A small class-conditioned image diffusion model, trained from scratch.
Model: 7.18M parameters, 64-pixel images, arch dit, norm layernorm, activation gelu, moe soft, num experts 8, patch size [4, 4], layers 6, width 192.
Training: adamw at rate 0.00087, 5600 steps.
Rows from block 2 of a small class-conditioned image diffusion model, named by matrix and row number. Rows with one number belong to one neuron. Each number is 200 + 20 x the weight over its row's rms, rounded and kept within 0 to 999. All counts start at 0. After the name is the row's rms in percent of the matrix's.
After each neuron's rows are labels from the 100 images, of 14976 (inputs lightly noised), where the neuron reaches its highest value: "top examples" is what is common among them. Only what is clearly more common there than usual is listed. The data: microscope photos of single blood and bone marrow cells. In brackets: how many of the 100.
# fc1: MLP up (model.blocks.2.mlp.fc1.weight, 1152x192), inputs 96-191
# fc2: MLP down (model.blocks.2.mlp.fc2.weight, 192x1152, transposed), outputs 96-191

fc1.338,085,199,217,150,172,203,210,226,161,201,215,177,210,176,208,196,225,217,212,202,208,216,203,203,240,184,171,222,184,190,167,199,187,189,212,215,177,161,174,181,207,220,222,191,176,179,202,204,207,174,192,207,230,208,193,163,231,213,210,197,212,177,175,175,232,210,205,190,192,214,212,176,183,173,185,178,219,188,221,261,233,213,199,191,191,180,206,192,223,196,169,206,198,221,165,195,190
fc2.338,093,203,224,185,211,220,183,192,187,202,163,179,224,175,139,187,193,232,178,187,216,190,218,172,233,221,181,209,166,220,185,191,212,183,218,210,199,198,183,183,183,233,205,209,213,197,238,181,199,195,245,200,239,219,205,212,202,205,199,185,180,192,221,202,221,223,214,210,206,226,194,208,209,214,224,187,193,218,203,194,184,189,219,214,212,205,205,188,142,204,187,167,206,212,152,218,167
top examples: cell type: segmented neutrophil (52); smear: peripheral blood (51)

fc1.465,082,168,200,215,186,224,210,171,216,183,202,227,204,191,188,210,233,167,204,233,206,214,195,219,164,185,212,190,193,206,180,207,184,165,174,197,153,203,233,209,200,245,228,191,230,197,179,207,201,205,196,183,171,236,195,208,207,199,201,206,193,192,178,193,200,171,210,163,198,186,233,175,187,181,200,176,200,199,187,190,169,244,203,201,245,213,180,183,195,196,199,183,207,179,165,176,205
fc2.465,095,248,207,231,208,184,204,199,172,204,201,194,186,173,187,226,161,181,219,230,206,184,206,212,216,191,189,189,226,153,179,185,178,206,190,192,216,217,224,174,190,202,199,232,204,197,197,215,207,173,250,225,206,217,188,218,173,182,195,210,210,217,213,207,219,202,207,191,214,240,196,191,229,229,196,180,202,218,191,217,227,185,181,188,206,225,238,240,213,201,214,222,191,223,175,192,228
top examples: cell type: segmented neutrophil (47)

fc1.517,090,169,190,224,181,209,190,216,180,207,209,200,181,207,226,194,190,173,204,188,205,210,174,178,212,186,183,190,172,200,241,200,209,153,186,184,177,192,196,200,180,180,179,178,220,193,221,194,177,161,180,236,203,187,192,206,196,209,201,179,192,231,185,203,218,200,168,152,225,213,162,213,212,190,184,206,204,177,179,202,201,171,220,165,185,216,227,172,216,223,219,207,248,233,207,202,232
fc2.517,092,202,218,201,208,183,200,173,199,182,199,212,206,227,234,206,185,205,203,167,203,213,193,187,235,230,199,196,212,209,203,213,224,190,222,232,136,212,197,160,190,215,199,178,162,177,208,192,185,194,223,204,202,168,190,210,168,192,198,220,205,189,191,176,224,189,229,201,181,212,193,224,197,190,244,188,199,213,218,210,182,169,196,215,158,219,200,161,187,226,156,191,201,230,203,183,183
top examples: cell type: artefact (26)

fc1.359,096,191,234,190,224,190,195,208,232,181,186,188,215,218,170,217,217,197,172,209,161,193,203,251,183,203,227,189,213,218,171,193,198,221,221,250,201,222,219,191,193,215,186,231,148,217,228,213,220,211,183,198,212,213,207,174,212,197,208,216,176,185,210,209,195,206,202,188,210,178,207,194,198,195,240,166,195,195,184,205,225,227,214,165,202,203,174,172,192,191,250,168,191,188,181,235,179
fc2.359,098,227,227,235,160,200,202,166,215,212,194,207,210,218,186,204,170,195,194,217,201,170,203,207,153,222,190,211,175,180,180,179,212,196,200,216,172,215,190,237,197,244,206,183,216,211,223,207,218,186,209,185,216,227,172,225,196,191,201,184,236,178,174,165,169,183,205,211,208,218,190,157,227,200,188,190,202,193,247,153,250,216,202,210,227,194,199,172,184,218,224,185,178,216,204,228,219
top examples: smear: peripheral blood (65)

fc1.158,137,207,164,187,198,222,218,192,221,215,167,179,171,223,190,183,192,204,219,220,191,205,199,173,205,208,209,178,218,222,217,206,189,201,210,219,183,197,236,195,201,198,205,231,214,194,217,220,247,220,173,187,210,216,204,226,191,220,181,208,183,196,215,203,222,203,171,211,194,163,202,211,229,198,162,218,189,175,176,196,227,220,192,217,211,218,193,176,198,197,222,212,190,211,164,178,187
fc2.158,120,186,227,242,224,242,157,189,193,229,230,235,201,227,202,230,242,187,204,195,200,210,207,216,210,199,199,195,195,209,191,213,196,255,203,206,205,202,203,234,164,179,193,181,216,197,233,220,183,214,225,211,221,184,218,193,210,199,185,179,197,215,193,217,193,217,206,171,211,191,183,212,229,197,179,215,172,236,220,223,167,179,230,181,187,219,214,216,186,217,259,209,220,204,201,197,219
top examples: cell type: lymphocyte (39)

fc1.68,088,177,177,178,210,178,184,194,212,188,171,205,173,223,206,221,214,175,195,224,203,169,223,197,226,157,197,185,188,215,226,206,179,203,213,215,206,175,236,152,195,184,210,232,213,204,199,188,207,192,222,177,186,221,230,205,200,204,206,189,212,189,220,206,226,218,169,227,227,195,181,243,217,202,232,210,178,223,209,186,229,196,182,196,214,174,221,218,176,195,194,209,201,227,219,235,227
fc2.68,085,188,202,207,220,202,150,165,193,208,216,223,245,180,180,194,170,216,190,223,190,216,197,201,190,188,224,217,230,197,216,176,189,164,198,214,191,204,197,180,204,185,216,149,218,198,236,179,187,188,210,185,194,194,213,234,196,169,203,179,187,200,217,191,216,191,196,204,207,229,220,185,179,198,216,202,219,255,209,193,203,164,201,229,186,192,210,195,187,216,174,216,216,210,206,217,221
top examples: cell type: artefact (33)

fc1.515,106,217,191,195,218,211,180,187,210,178,212,192,209,183,220,221,154,193,187,203,224,202,199,209,197,224,203,181,210,217,167,199,231,178,213,191,218,225,264,201,181,225,204,204,226,197,214,204,203,179,198,205,212,195,190,215,202,225,180,197,181,217,243,205,189,210,204,230,202,172,172,192,193,218,181,213,216,195,194,194,233,238,218,202,201,188,158,203,198,190,186,204,191,190,181,210,212
fc2.515,092,196,176,199,204,198,172,228,194,169,191,232,187,191,189,178,193,186,204,228,193,190,196,238,169,215,228,210,202,196,169,213,218,219,207,128,250,235,209,187,208,205,163,203,165,205,178,213,207,211,206,189,226,191,204,219,184,189,224,195,195,197,253,207,195,230,202,221,212,203,226,185,209,190,185,212,177,183,207,212,157,212,195,187,212,209,172,205,167,211,159,205,217,183,160,204,225
top examples: cell type: lymphocyte (43)

fc1.181,102,201,167,216,193,220,185,245,165,181,206,216,205,205,172,163,196,198,211,184,232,138,192,187,225,202,218,203,206,216,243,177,192,207,215,186,201,214,221,204,192,178,181,200,231,195,195,183,210,213,177,221,213,214,210,228,190,193,211,237,218,228,185,231,194,221,227,225,210,191,219,228,209,215,177,218,178,188,201,221,207,229,180,192,217,233,207,178,198,212,227,211,176,209,194,187,172
fc2.181,106,203,185,198,183,195,199,162,189,165,220,173,198,186,206,189,184,228,216,182,195,174,190,190,221,169,225,201,183,190,240,212,169,226,220,258,177,186,186,177,201,175,210,208,196,213,179,212,168,233,227,194,210,202,204,212,186,213,153,214,220,221,229,212,187,174,166,211,188,230,193,227,196,205,212,192,224,204,194,182,186,202,169,220,204,200,206,204,212,169,187,179,185,196,194,210,216
top examples: cell type: artefact (26)

fc1.561,175,220,219,213,224,216,233,209,215,182,185,192,195,222,199,216,195,196,183,199,213,201,193,186,196,220,209,156,209,203,221,201,177,207,236,205,190,224,203,190,209,230,247,227,196,237,178,240,227,206,201,180,186,207,200,210,184,221,188,221,169,213,199,188,204,205,170,202,232,190,195,213,213,198,168,226,202,203,187,202,222,234,197,179,201,217,231,204,223,205,181,210,210,183,181,206,184
fc2.561,149,175,208,219,195,170,189,175,214,193,207,180,187,187,183,191,207,188,203,184,175,206,153,164,158,226,187,204,187,200,199,189,189,209,203,238,157,174,194,156,197,184,195,224,175,209,207,202,199,193,220,183,208,185,218,226,196,201,199,161,211,205,240,215,175,197,219,197,188,210,191,191,244,206,215,187,225,220,204,179,222,201,184,180,210,204,226,198,236,179,190,201,228,228,213,215,209
top examples: smear: peripheral blood (99); cell type: segmented neutrophil (92)

fc1.430,120,187,187,213,196,221,205,167,206,205,181,196,182,181,218,211,191,209,195,205,194,189,174,234,210,183,197,214,236,192,184,139,203,228,203,205,222,206,218,173,187,195,203,229,190,197,194,190,218,180,183,186,205,180,212,214,213,219,176,215,185,188,190,194,218,202,192,213,224,238,209,147,218,211,181,219,251,185,173,179,234,213,226,223,200,212,206,191,207,195,188,190,215,210,189,183,219
fc2.430,121,238,193,227,206,211,224,187,178,182,224,208,195,194,209,166,187,209,220,216,221,220,206,188,186,210,225,208,194,190,187,200,202,174,211,167,186,162,220,210,198,184,168,220,209,200,159,180,215,194,151,212,219,231,192,196,211,198,182,187,170,192,196,217,175,230,214,198,204,229,215,209,235,208,211,184,189,187,176,213,201,179,215,226,198,202,208,191,203,178,183,197,169,219,171,236,193
top examples: cell type: blast (27)

fc1.182,142,185,201,181,200,263,211,229,194,193,222,190,161,183,181,221,190,203,198,214,185,206,199,233,186,207,263,211,194,211,206,199,196,185,205,204,185,198,206,209,232,189,181,223,193,221,199,220,213,229,210,166,192,163,202,178,201,234,233,218,201,188,196,188,229,188,206,183,179,214,188,183,229,185,224,172,208,190,174,185,176,219,200,172,206,229,243,193,202,177,213,200,190,219,163,200,218
fc2.182,127,222,218,187,215,121,195,199,212,194,167,228,198,219,210,207,211,190,205,245,170,212,148,184,174,187,202,210,210,204,185,178,251,179,201,187,215,212,205,177,199,198,205,176,257,180,199,224,188,195,185,201,187,220,209,205,197,189,198,203,166,201,209,174,222,209,194,233,205,234,192,187,183,188,210,221,213,167,202,177,226,201,207,182,206,189,170,199,205,216,230,219,187,173,176,185,190
top examples: cell type: segmented neutrophil (43)

fc1.47,111,203,190,171,206,216,205,176,192,201,227,201,195,200,218,188,183,190,199,212,220,189,190,197,208,225,221,178,207,179,136,211,197,181,197,193,199,213,190,190,219,179,206,188,146,166,202,215,209,203,198,198,193,174,210,217,212,199,239,201,194,210,216,217,206,200,172,203,218,155,173,174,202,169,200,188,212,226,179,238,215,202,195,196,193,216,227,203,186,201,182,215,193,216,184,189,173
fc2.47,103,228,215,235,167,206,205,207,204,177,177,188,167,165,217,201,201,193,184,200,205,219,184,200,192,197,205,221,202,216,219,205,173,167,221,172,202,210,198,199,205,173,209,206,175,232,188,224,220,202,180,188,197,249,201,199,224,218,226,204,209,199,194,200,195,209,176,205,176,194,221,192,199,202,188,226,210,180,198,156,182,197,221,231,167,183,202,199,205,189,201,199,188,191,176,205,179
top examples: cell type: segmented neutrophil (50)

fc1.107,083,205,172,197,194,182,195,200,227,199,223,210,189,230,214,205,157,202,222,215,220,189,212,204,175,192,222,197,233,218,218,220,199,228,192,154,252,223,205,201,234,171,163,223,198,205,200,211,188,200,203,176,188,206,178,206,199,235,203,192,223,165,208,199,199,211,186,188,193,217,208,222,229,176,199,194,224,171,203,171,205,192,206,205,217,235,208,189,178,233,211,228,234,227,232,189,219
fc2.107,095,170,189,222,216,193,212,233,203,204,195,222,223,235,269,208,188,193,219,209,200,198,184,203,181,175,175,204,241,176,211,210,194,191,185,178,208,229,223,223,221,167,210,165,233,188,178,190,200,193,193,189,233,201,177,165,187,190,206,228,172,199,204,226,183,212,210,198,196,171,257,194,178,206,202,185,223,191,218,218,151,165,184,183,182,202,186,202,226,217,176,200,195,193,215,210,195
top examples: cell type: segmented neutrophil (42)

fc1.212,115,178,218,173,241,188,183,193,232,187,213,222,194,214,170,206,174,168,233,233,207,200,222,187,185,203,189,186,233,205,195,219,224,150,193,186,187,201,194,177,182,206,211,198,191,208,184,220,228,249,200,192,161,209,190,241,184,197,206,223,193,183,207,187,185,238,204,199,191,205,188,197,180,166,242,205,231,175,205,207,213,204,212,194,208,190,212,223,222,210,173,204,204,206,182,194,222
fc2.212,105,201,184,239,202,216,233,194,208,208,184,227,229,208,206,202,233,203,185,219,197,245,175,201,198,207,184,209,221,195,209,204,194,153,196,178,182,200,218,179,215,209,207,203,207,206,214,206,198,184,209,211,227,208,185,189,203,228,177,212,211,228,202,192,222,185,197,199,225,198,208,204,219,196,174,184,213,197,235,220,211,202,233,221,230,223,187,217,247,172,221,200,163,233,196,170,203
top examples: cell type: segmented neutrophil (46)

fc1.276,111,192,189,215,209,219,197,206,212,218,218,209,168,192,215,212,190,167,182,154,237,200,220,221,207,231,235,183,206,220,213,211,204,221,211,196,210,208,194,169,223,204,176,185,164,224,179,232,223,201,239,206,202,196,191,196,208,221,205,198,169,204,240,184,215,207,202,169,221,260,217,226,217,189,203,184,225,169,184,178,210,206,206,181,225,203,246,177,194,197,194,198,210,217,198,183,216
fc2.276,122,196,203,202,218,170,197,198,180,204,224,208,209,224,168,209,168,225,175,185,164,207,189,196,209,203,223,206,210,194,196,191,207,195,191,186,172,230,201,195,188,201,212,187,215,191,210,184,188,210,208,194,222,212,208,196,189,189,197,191,215,208,193,171,146,184,216,231,254,188,194,231,163,161,177,184,212,188,198,185,190,203,172,187,186,187,176,236,216,205,186,172,220,199,208,221,181
top examples: cell type: segmented neutrophil (53)

fc1.283,166,170,189,218,178,253,203,159,221,225,184,161,182,206,230,207,212,242,165,199,188,207,174,224,186,227,186,208,204,181,209,174,208,197,253,215,176,199,221,160,210,178,220,194,220,204,194,208,182,194,207,176,208,178,204,172,208,196,189,204,191,215,210,213,202,227,188,215,208,204,180,198,181,204,211,179,239,206,168,227,214,213,210,223,167,167,206,209,193,180,198,172,201,184,201,212,219
fc2.283,110,172,185,146,205,188,182,197,204,196,162,193,203,183,200,226,202,180,193,204,225,204,198,195,169,222,181,193,187,187,178,205,220,204,208,227,188,203,205,231,187,228,193,191,230,198,189,203,193,212,196,193,168,207,181,196,207,179,168,210,184,162,209,220,200,192,187,193,180,175,216,233,180,193,175,199,291,217,242,168,191,181,173,209,202,180,182,179,194,198,215,188,178,171,215,207,213
top examples: smear: peripheral blood (63); cell type: lymphocyte (43)

fc1.726,104,204,161,194,217,200,185,193,191,225,192,194,185,216,231,225,181,199,178,247,189,190,176,199,205,196,203,194,228,213,195,217,190,223,198,207,190,213,186,185,227,227,238,211,182,222,191,230,178,213,197,224,206,176,211,200,243,211,223,198,222,217,185,170,205,195,198,251,217,205,197,212,202,194,230,187,189,215,211,229,192,191,207,184,181,191,188,194,186,187,179,177,195,192,199,215,194
fc2.726,098,214,196,223,201,151,181,185,171,212,178,239,169,217,195,233,188,200,193,251,158,201,179,183,185,218,189,180,195,212,192,199,211,207,186,229,172,236,199,219,187,196,207,188,194,194,190,191,185,188,211,189,219,206,219,234,187,195,217,193,223,158,199,211,189,189,188,196,182,170,190,206,189,218,214,199,193,170,207,158,199,192,188,195,185,168,191,209,202,190,219,186,203,232,235,178,188
top examples: cell type: segmented neutrophil (74); smear: peripheral blood (65)

fc1.728,179,204,214,171,242,232,180,165,184,196,207,171,199,206,212,214,206,205,190,213,228,219,212,190,188,213,222,165,236,198,207,199,198,199,210,195,241,218,206,179,221,206,206,192,182,184,188,218,205,226,178,176,190,193,205,214,202,192,212,183,182,203,204,225,198,214,194,226,218,198,157,209,218,208,215,203,124,198,207,209,245,236,217,178,178,200,190,193,199,229,195,218,221,199,192,200,167
fc2.728,145,201,225,188,189,168,168,217,217,213,173,223,212,189,210,206,204,217,168,213,176,191,191,170,175,241,216,207,204,209,177,170,218,206,188,199,128,233,199,203,203,195,197,211,197,196,193,158,205,190,232,205,179,217,195,219,170,205,219,236,230,223,207,167,187,187,215,204,219,204,198,209,169,186,200,212,172,191,174,173,175,209,181,169,174,196,177,199,180,227,206,200,212,209,163,222,175
top examples: cell type: segmented neutrophil (64); smear: peripheral blood (63)

fc1.540,085,219,221,156,208,185,198,208,213,211,207,210,181,221,229,217,183,208,212,216,201,211,200,206,220,182,187,209,187,195,164,201,210,216,212,198,184,206,160,174,199,193,225,184,164,197,149,227,196,216,201,202,213,153,199,199,189,191,179,174,210,199,204,206,205,199,206,212,222,202,199,195,171,165,191,192,185,227,221,189,199,208,206,189,196,202,202,187,202,179,234,175,216,193,171,231,164
fc2.540,094,166,174,201,186,204,233,201,226,206,202,179,225,234,201,234,205,211,203,168,203,208,172,210,200,221,231,191,186,210,174,193,218,226,177,237,231,223,165,232,209,208,180,196,212,242,235,188,189,180,191,183,238,211,166,185,253,178,200,188,208,193,210,220,181,218,191,202,180,228,195,225,194,191,203,206,202,191,185,187,193,212,206,195,228,169,211,196,189,197,235,222,213,189,155,182,187
top examples: smear: peripheral blood (67); cell type: segmented neutrophil (61)

fc1.12,094,173,200,226,196,150,204,189,227,212,200,176,227,202,230,199,196,185,174,218,201,232,221,172,219,193,197,159,243,172,205,198,188,173,235,208,193,185,199,220,193,200,217,217,177,211,230,196,171,221,224,201,206,182,218,220,206,215,205,203,175,213,178,179,201,211,200,238,199,221,200,196,205,186,193,186,177,140,210,209,211,223,227,209,189,207,159,224,194,233,220,174,189,178,182,205,231
fc2.12,093,192,206,217,201,245,213,199,208,211,196,218,172,204,220,213,174,189,206,213,179,222,222,174,198,199,178,206,238,138,195,191,206,203,222,213,185,182,225,201,179,225,195,177,198,165,209,204,164,208,174,208,212,177,233,190,192,206,222,214,203,192,155,205,194,201,210,230,225,175,214,189,201,238,219,203,183,201,180,189,200,213,199,194,219,196,195,186,216,220,180,194,154,193,213,183,214
top examples: cell type: erythroblast (35)

fc1.442,085,197,224,208,170,219,185,170,186,170,190,188,232,194,155,210,190,206,182,209,165,206,194,151,197,223,194,213,199,184,226,217,208,199,230,205,203,186,197,229,204,183,198,208,196,214,205,170,193,209,202,214,174,194,200,228,215,224,197,198,228,231,211,203,200,206,226,228,175,217,198,213,187,214,187,193,187,203,189,198,180,201,197,191,222,219,217,195,187,190,248,176,203,188,183,245,207
fc2.442,093,198,167,208,206,207,200,210,232,157,201,199,226,194,200,201,182,196,180,167,227,209,192,178,200,209,214,166,211,189,197,199,201,237,223,213,187,210,166,199,192,237,212,156,181,205,176,199,171,182,183,217,189,168,189,212,216,192,195,236,182,168,230,201,186,178,204,225,203,192,143,252,198,202,199,188,210,215,182,236,225,202,175,210,191,224,221,222,190,152,239,236,177,196,192,221,218
top examples: smear: peripheral blood (93); cell type: segmented neutrophil (51)

fc1.236,114,204,201,207,188,248,175,161,224,209,181,191,192,223,178,220,199,224,202,182,227,187,184,220,190,194,228,183,219,168,212,196,170,202,238,190,181,185,187,173,231,224,241,188,191,216,203,226,196,219,209,192,193,190,219,202,206,218,246,185,181,194,203,216,221,201,213,226,202,169,204,181,211,212,206,210,190,209,208,213,232,193,204,189,193,190,209,217,226,200,168,204,214,205,178,201,237
fc2.236,109,188,129,176,236,155,179,179,207,204,165,217,217,231,189,198,221,196,195,176,168,173,197,211,167,214,190,195,188,177,217,193,197,177,166,201,168,209,158,229,203,172,192,225,180,178,208,208,245,183,221,206,204,193,205,216,205,195,210,190,182,187,225,215,170,203,218,192,191,205,215,202,191,203,169,203,226,202,175,222,194,191,208,190,223,195,202,221,221,209,203,142,218,181,194,228,210
top examples: smear: peripheral blood (60); cell type: segmented neutrophil (40); cell type: lymphocyte (35)