config = dict(
    targets=['cell type'],
    inner_norm=False,
    expert_mlp_ratio=2,
)
Rows from block 2 of a small class-conditioned image diffusion model, named by matrix and row number. Rows with one number belong to one neuron. Each number is 128 + 32 x the weight over its row's rms, rounded and kept within 0 to 255. All counts start at 0. Numbers have three digits each. After the name is the row's rms in percent of the matrix's.
Before each neuron's rows are labels from the 100 images, of 14976 (inputs lightly noised), where the neuron reaches its highest value: "patch colour" is the nearest of a few named colours to the mean colour under the peak; "responds to" is what is common among them. Only what is clearly more common there than usual is listed. The data: microscope photos of single blood and bone marrow cells. In brackets: how many of the 100.
# fc1: MLP up (model.blocks.2.mlp.fc1.weight, 1152x192), inputs 96-191
# fc2: MLP down (model.blocks.2.mlp.fc2.weight, 192x1152, transposed), outputs 96-191

patch colour: white (92)
responds to: smear: peripheral blood (71); cell type: segmented neutrophil (43)
fc1.450 141:125126087131215174129151107158119057139121153040105097105122128174133124126144115169119156066131108116131110127197131120106062175130132123150199140082103127135146171154176139124143080159100108070111136095108081126132130135168102080136128167157159150144200194104123106225143127174124063107
fc2.450 124:166161125119068101093139145143175138162107144169091200164145149094129113015146134173099127130114105101093118122117175131081135065118114139123126127103113088154120100173099168121092161136160142161146180114104082133153116164092080071121141214131121101138154091137137116198151113100113115133

patch colour: pink (78)
responds to: smear: peripheral blood (67); cell type: lymphocyte (37)
fc1.713 097:103092130088128137162153108118133124071074098045125098169079127138117094100157129157147131172166084106113135136133150126153132124193110140168116165120138085105119202160121174099189148102144143104131163111101155115097135116166125163138141149124136130151204092113157171131136094107123097095
fc2.713 089:172120158124120069118147084095158089157164140229146128162157135106112088109105096137180143168165145184102122137143142152129125112109176099101082148049149161150152132164097149132129115165207137092115106075101133096067134155105156126097149124137110126113123123119137137148104121073181197155

patch colour: white (49)
responds to: smear: peripheral blood (63)
fc1.9 109:082098074233130176132098139119064121064134130127122111134180178107112160133135096193125114080158149061113141119137109125117140151192129122135102141153133219118137175139126128119136100128192127131075086158105172147173171122139075182107073151152148087126119132082120154163198143121154174078
fc2.9 116:209132116113144158152168112140125131108159085128111093116158075091142146100128141112119107124123115019136157178175202081148156157154105098096151123055139154138153107167132067170140105094116146111110111148151134120156093109148090114188126096174125128151107056084134108158127116097088119059

patch colour: blue (27)
responds to: smear: peripheral blood (35)
fc1.237 088:102070088106107062104111149149123155141141104111088088133150150091129102143141142128119135174134179117152124068080143140182150119122130112125129164172127140141124136170150155098125140105143154143171158152145099087128128093142108130173184114116108131189128094128106135104065083200124167042
fc2.237 090:171136117146138130089111119128118140160154095084070123125124156143093154197114091087070161161110139122200158162086153148127097089121153151084108141102000093110124078158128164077131166127110062099181119135103096166157117098113113135110099142140117137111154185133098095100145093124060113102

patch colour: pink (44)
responds to: smear: peripheral blood (36)
fc1.418 125:138129134171086181159149077100127121181208110114170107076135159161129211161126115183067114116091094127113114186154040127107133113089154131138136110133211128057176125135176156158115123149082094149135162078170102124177100156195120108125149164161134097108144125154150123104139120111122122110
fc2.418 110:135153098108133137056143080181107170119115142123107126091134148150137157212125107142198144089149164142151105118154199116160106088110102146115162190195111093114147132173098093175164151153123155124134130179095127169086075094166094127183071156100144150134109111139163137205147095159129076176

patch colour: white (53)
responds to: smear: peripheral blood (64)
fc1.752 111:154119100123075125140164124138164142122109106105108115181062127164107129060134173165143050132093121082108103167170083123058139161101093111124098150133190159086120129153193104143142090135108107100058136170095102141163132078128215117051132136164130135161180166086124132134150119164101094088
fc2.752 112:125106161155146094080144119143067186128147154090058177067102132047172165196099163169133143099156114109159146116172208111171175148168114121118125123092127108090153154103118116113155096129139153119111089115126112164097144114192105114102169076124117108146179130136118162099140147175128066149

patch colour: blue (26)
responds to: smear: peripheral blood (63); cell type: lymphocyte (37)
fc1.530 107:149155096151050165127149159083117135143135137128161142056136133121115168141117132119156160134075100140127118127125045149163120136114176161134149077180139078127143154109161115130111142156142093144154198144139120196152146145140086080162210144149131158086082151111109145134131170124107098117
fc2.530 107:127115149120136104147135059129134129144073108132138168117110126152142162154159155150132083075144125137103053135173128159133131125105118129146096139136138174082151179131143218151134131157139174134151117141140113143072177097155106169124191090144171088144123134100163153101149137099129094117

patch colour: white (55)
responds to: smear: peripheral blood (40)
fc1.490 146:137136053170223134132120108116117129122143128075168137230067119131121139119156125126145137102124124186142141144202172131130152132135120146076137219105088116111079151135143143156085104087104162135118141100008135057120102178151090179085083191148143119119150104145168120108072119128098122186
fc2.490 117:158147199088179120143135000105091121150115093134138156101172161105100134192101119159105126116100140162130136120126188110117117112126188132121113061137126150150133182185098179113190140141125126132153156154170129136178199109125091119163056095102127149101175129139183161170089130107155127134

patch colour: white (58)
responds to: smear: peripheral blood (37)
fc1.637 091:122151109151149144097135125108157110110059062086125108109114085113144117154099087208128116129081095096111116054193172172091106140129125134137165133114137145157127107143154170171134078143150143135111138120093060127163094148153089068129094115135191086145123079144087135113117202180082113164
fc2.637 092:145089115097139105200136148205132170191089186166121101139151087155147118119081124171045140103112119114125053086132113174132103097184129117150162097134144120105148157146091151119091127108088135128109130104162100134105105144103061088083128177070117112159170123133178099109093149127126138144

patch colour: blue (41)
responds to: smear: peripheral blood (50)
fc1.39 122:110142164114137142105149151058143127185118173156148123077118113101145116118131074142133189130145129166124078126161058123141147142098181097136134136213138111159204129110159109145111137119123161148124151154074133132164159116083087115115098184116137117145146130171192110089114114161101117146
fc2.39 107:074078123098086174087139117091127100179165179112096201132095103155183078155106127122166133099128081162135130115151169146109118101081079155127109134056129147122123119141070124173088118164133074143094181160080163112114154126158078161116188098145130125170148104161173162089128139083146167138

patch colour: white (58)
responds to: smear: peripheral blood (83)
fc1.474 117:151185137073080111146193156155187118106156106110134182042074111148084111184138073109108116093096145107113099134160097115116162132141125142135145125166168126143123106080150125137056114200102087120071150134131143156128125105191161096094120148125195168086123133095127129082174122108140159136
fc2.474 114:068167158109144121111125157102083193211108146146095112167163158143119080129088144122192099138139149133093107121117206140138116092090134129137116174185142180090094098135107071131068149099196117158132115175183107164091093059118100112134139144122152197168130147139142154190129145175112089206

patch colour: blue (34)
responds to: smear: peripheral blood (37)
fc1.90 090:127132139136150117109194128081149159141162193147107110154097157157049156046138116110119106119132148122110124090078140136137176172132155149099129068187130110092144106165158109072137085131107152121083141151182084184145127112164089149088156103103142114138056104118117141082151156155061082182
fc2.90 096:137108122180107141096141135140143189150104115139108141132138188136028087126103102188148065129142092102114186088092135142141117101037063096155074103139083133090118070141154129146114119137173130125129074165097078088126155105118164136091180171111128104141098139126079111093145142197108104197

patch colour: pink (58)
responds to: smear: peripheral blood (43)
fc1.315 092:117124095194120140107163142145113114152137106110128055070184137138106105112145105183190116124138095140105054144178163120109151138124154096105171080169067115144167139135128071124139109126179077132098147113037077137169145118137176123133060169191135117199164143109151162163171100121151123102
fc2.315 088:116147100099113180179129163157157066106154195115130164076097092081081154083183153165128112186127128114180089087181143129123160067164113092078111145135125125110159138114141119115087157081089166055138154087078163150115122150074138092157137049156074125109100108135130156126183104144061103110

patch colour: purple (62)
responds to: smear: peripheral blood (97); cell type: myeloblast (33)
fc1.740 098:131142135177168114076133066124116149135082142115072130099111111142175112193162108119150143061103148117144210154146075155157125132082105125166158189136121125119067133130126129131101116165166126138166149153150099188163111085158117057076140095181152119076112135053139122134130156106109122085
fc2.740 097:186113089101065129161099040141138187098092123068166107077093103117161095144185139129135042129178154144163033121151150054124093154094153075104180120112102150112103143133156165091188132193164130132157085165154119130118095130094144112167097159126065101109115090106132151145070087182154120142

patch colour: purple (48)
responds to: smear: peripheral blood (87)
fc1.113 085:158153134153145116126120168169113163172132133125103100105085092071174110159165099147114098112193073123162078101157149133139162098092124126129144177134098111050134175216122121108097148148093179146136114194108109087096152155116185059116107116155072127172135096137109170151142088167102163113
fc2.113 096:116084146141098105132108151150146119109094233113089130075103149068214111191159070146147147126083086116108167159103135112095126117130113100115132117100151154139133151130119136094126137121103110077103098094145109110146130150119163118140175101107157118171121117120150115125172086096160115140

patch colour: white (53)
responds to: smear: peripheral blood (79)
fc1.609 116:179098110149139165159106111088090056152137099112105098125142149133127093143164144136180130127099072130183162113216105131103114153098114117139182174090124123115113167147149130111106117117140113088117139113190102063149125125129076117161076162147155157147193137141147192155140153137159104140
fc2.609 111:104171075170074119114155099088187099106150146137035145132231146122156090135150140141233127162152130126130109082093155104124074093156107112114135096106119087182106106126124161126100081159084108150104135091164147091137192152151161105178106133101146108109160094116118143160108144161137107131

patch colour: blue (28)
responds to: smear: peripheral blood (51)
fc1.243 077:097141101141084109073119081095180136108109156156140104104182132094162108134112151141190141155121141116135077078134114133112116078099082090122134143128156121119129101101127141085092154142092156122127089109140095142155131115163101129150101140114092111119113083070128183132130113146107148132
fc2.243 088:189193107116165132058116120072152118112120138126097101147127173112176160157151159176171192166081144121138143118126127143176076159113127126079101088132064154087126118098055105122160135146171130089107105064154090163037148144149033109130104152116128145105083102099093108101110124107131100135

patch colour: white (55)
responds to: smear: peripheral blood (37)
fc1.543 113:128082124101147158139142122161136090159141132164098156077154112130115232092116057130136197012139105134148127118170162114070110124156101096115124139067185111140137153110146102162125174111157117124115128185147101230182160106171128121125145193160157163129180142087126151153162125136113093100
fc2.543 108:117138145107176157118139119202116176119169123099124137050210139103155220032137157092153166233139144109197085113140203120064085092113150130138144144115149118177147116108111120122100173162131137108113141128165115174140139136105143167138108172103158106117139087125143120126094109146112155140

patch colour: white (54)
responds to: smear: peripheral blood (68)
fc1.73 093:096128128146192151102155132150132135166180147137085146139082101125133155072113092134117121066130107100145168056163158103073116151167108123083189072099145086102159162168126117145146111101152138096139185120130153132200138131145102068189101132149150117182154134137125160133141090165102084128
fc2.73 095:164089163156096087124147162204150154156160213099102146095199130192226190146161106144129159092120107167130137094084130097096127095174131079095180090088154126113138172152152138113059116153176180106154101158107139143105122130129098173088148182157208148101121183136127111108137085145131148187

patch colour: blue (31)
responds to: smear: peripheral blood (46)
fc1.64 115:115109120100032154080089147106155104126078184131139090143115090100102112161096061097152205112138114140138059102178094157113152122133137152149104123207144185145134089160130131138084098088148162147126142130078144168162164142108146119116171142137118065128111138086119143114160129147086145142
fc2.64 102:117151123175108143116143091141082075032114106157172157133187124126111102208097146126156116191171109195172169124168204161124130163114118178120127115030110124172143188096139128120134157139129089137124125151135140158170185118125169158175089057117092151139152065106132082076109107112107148121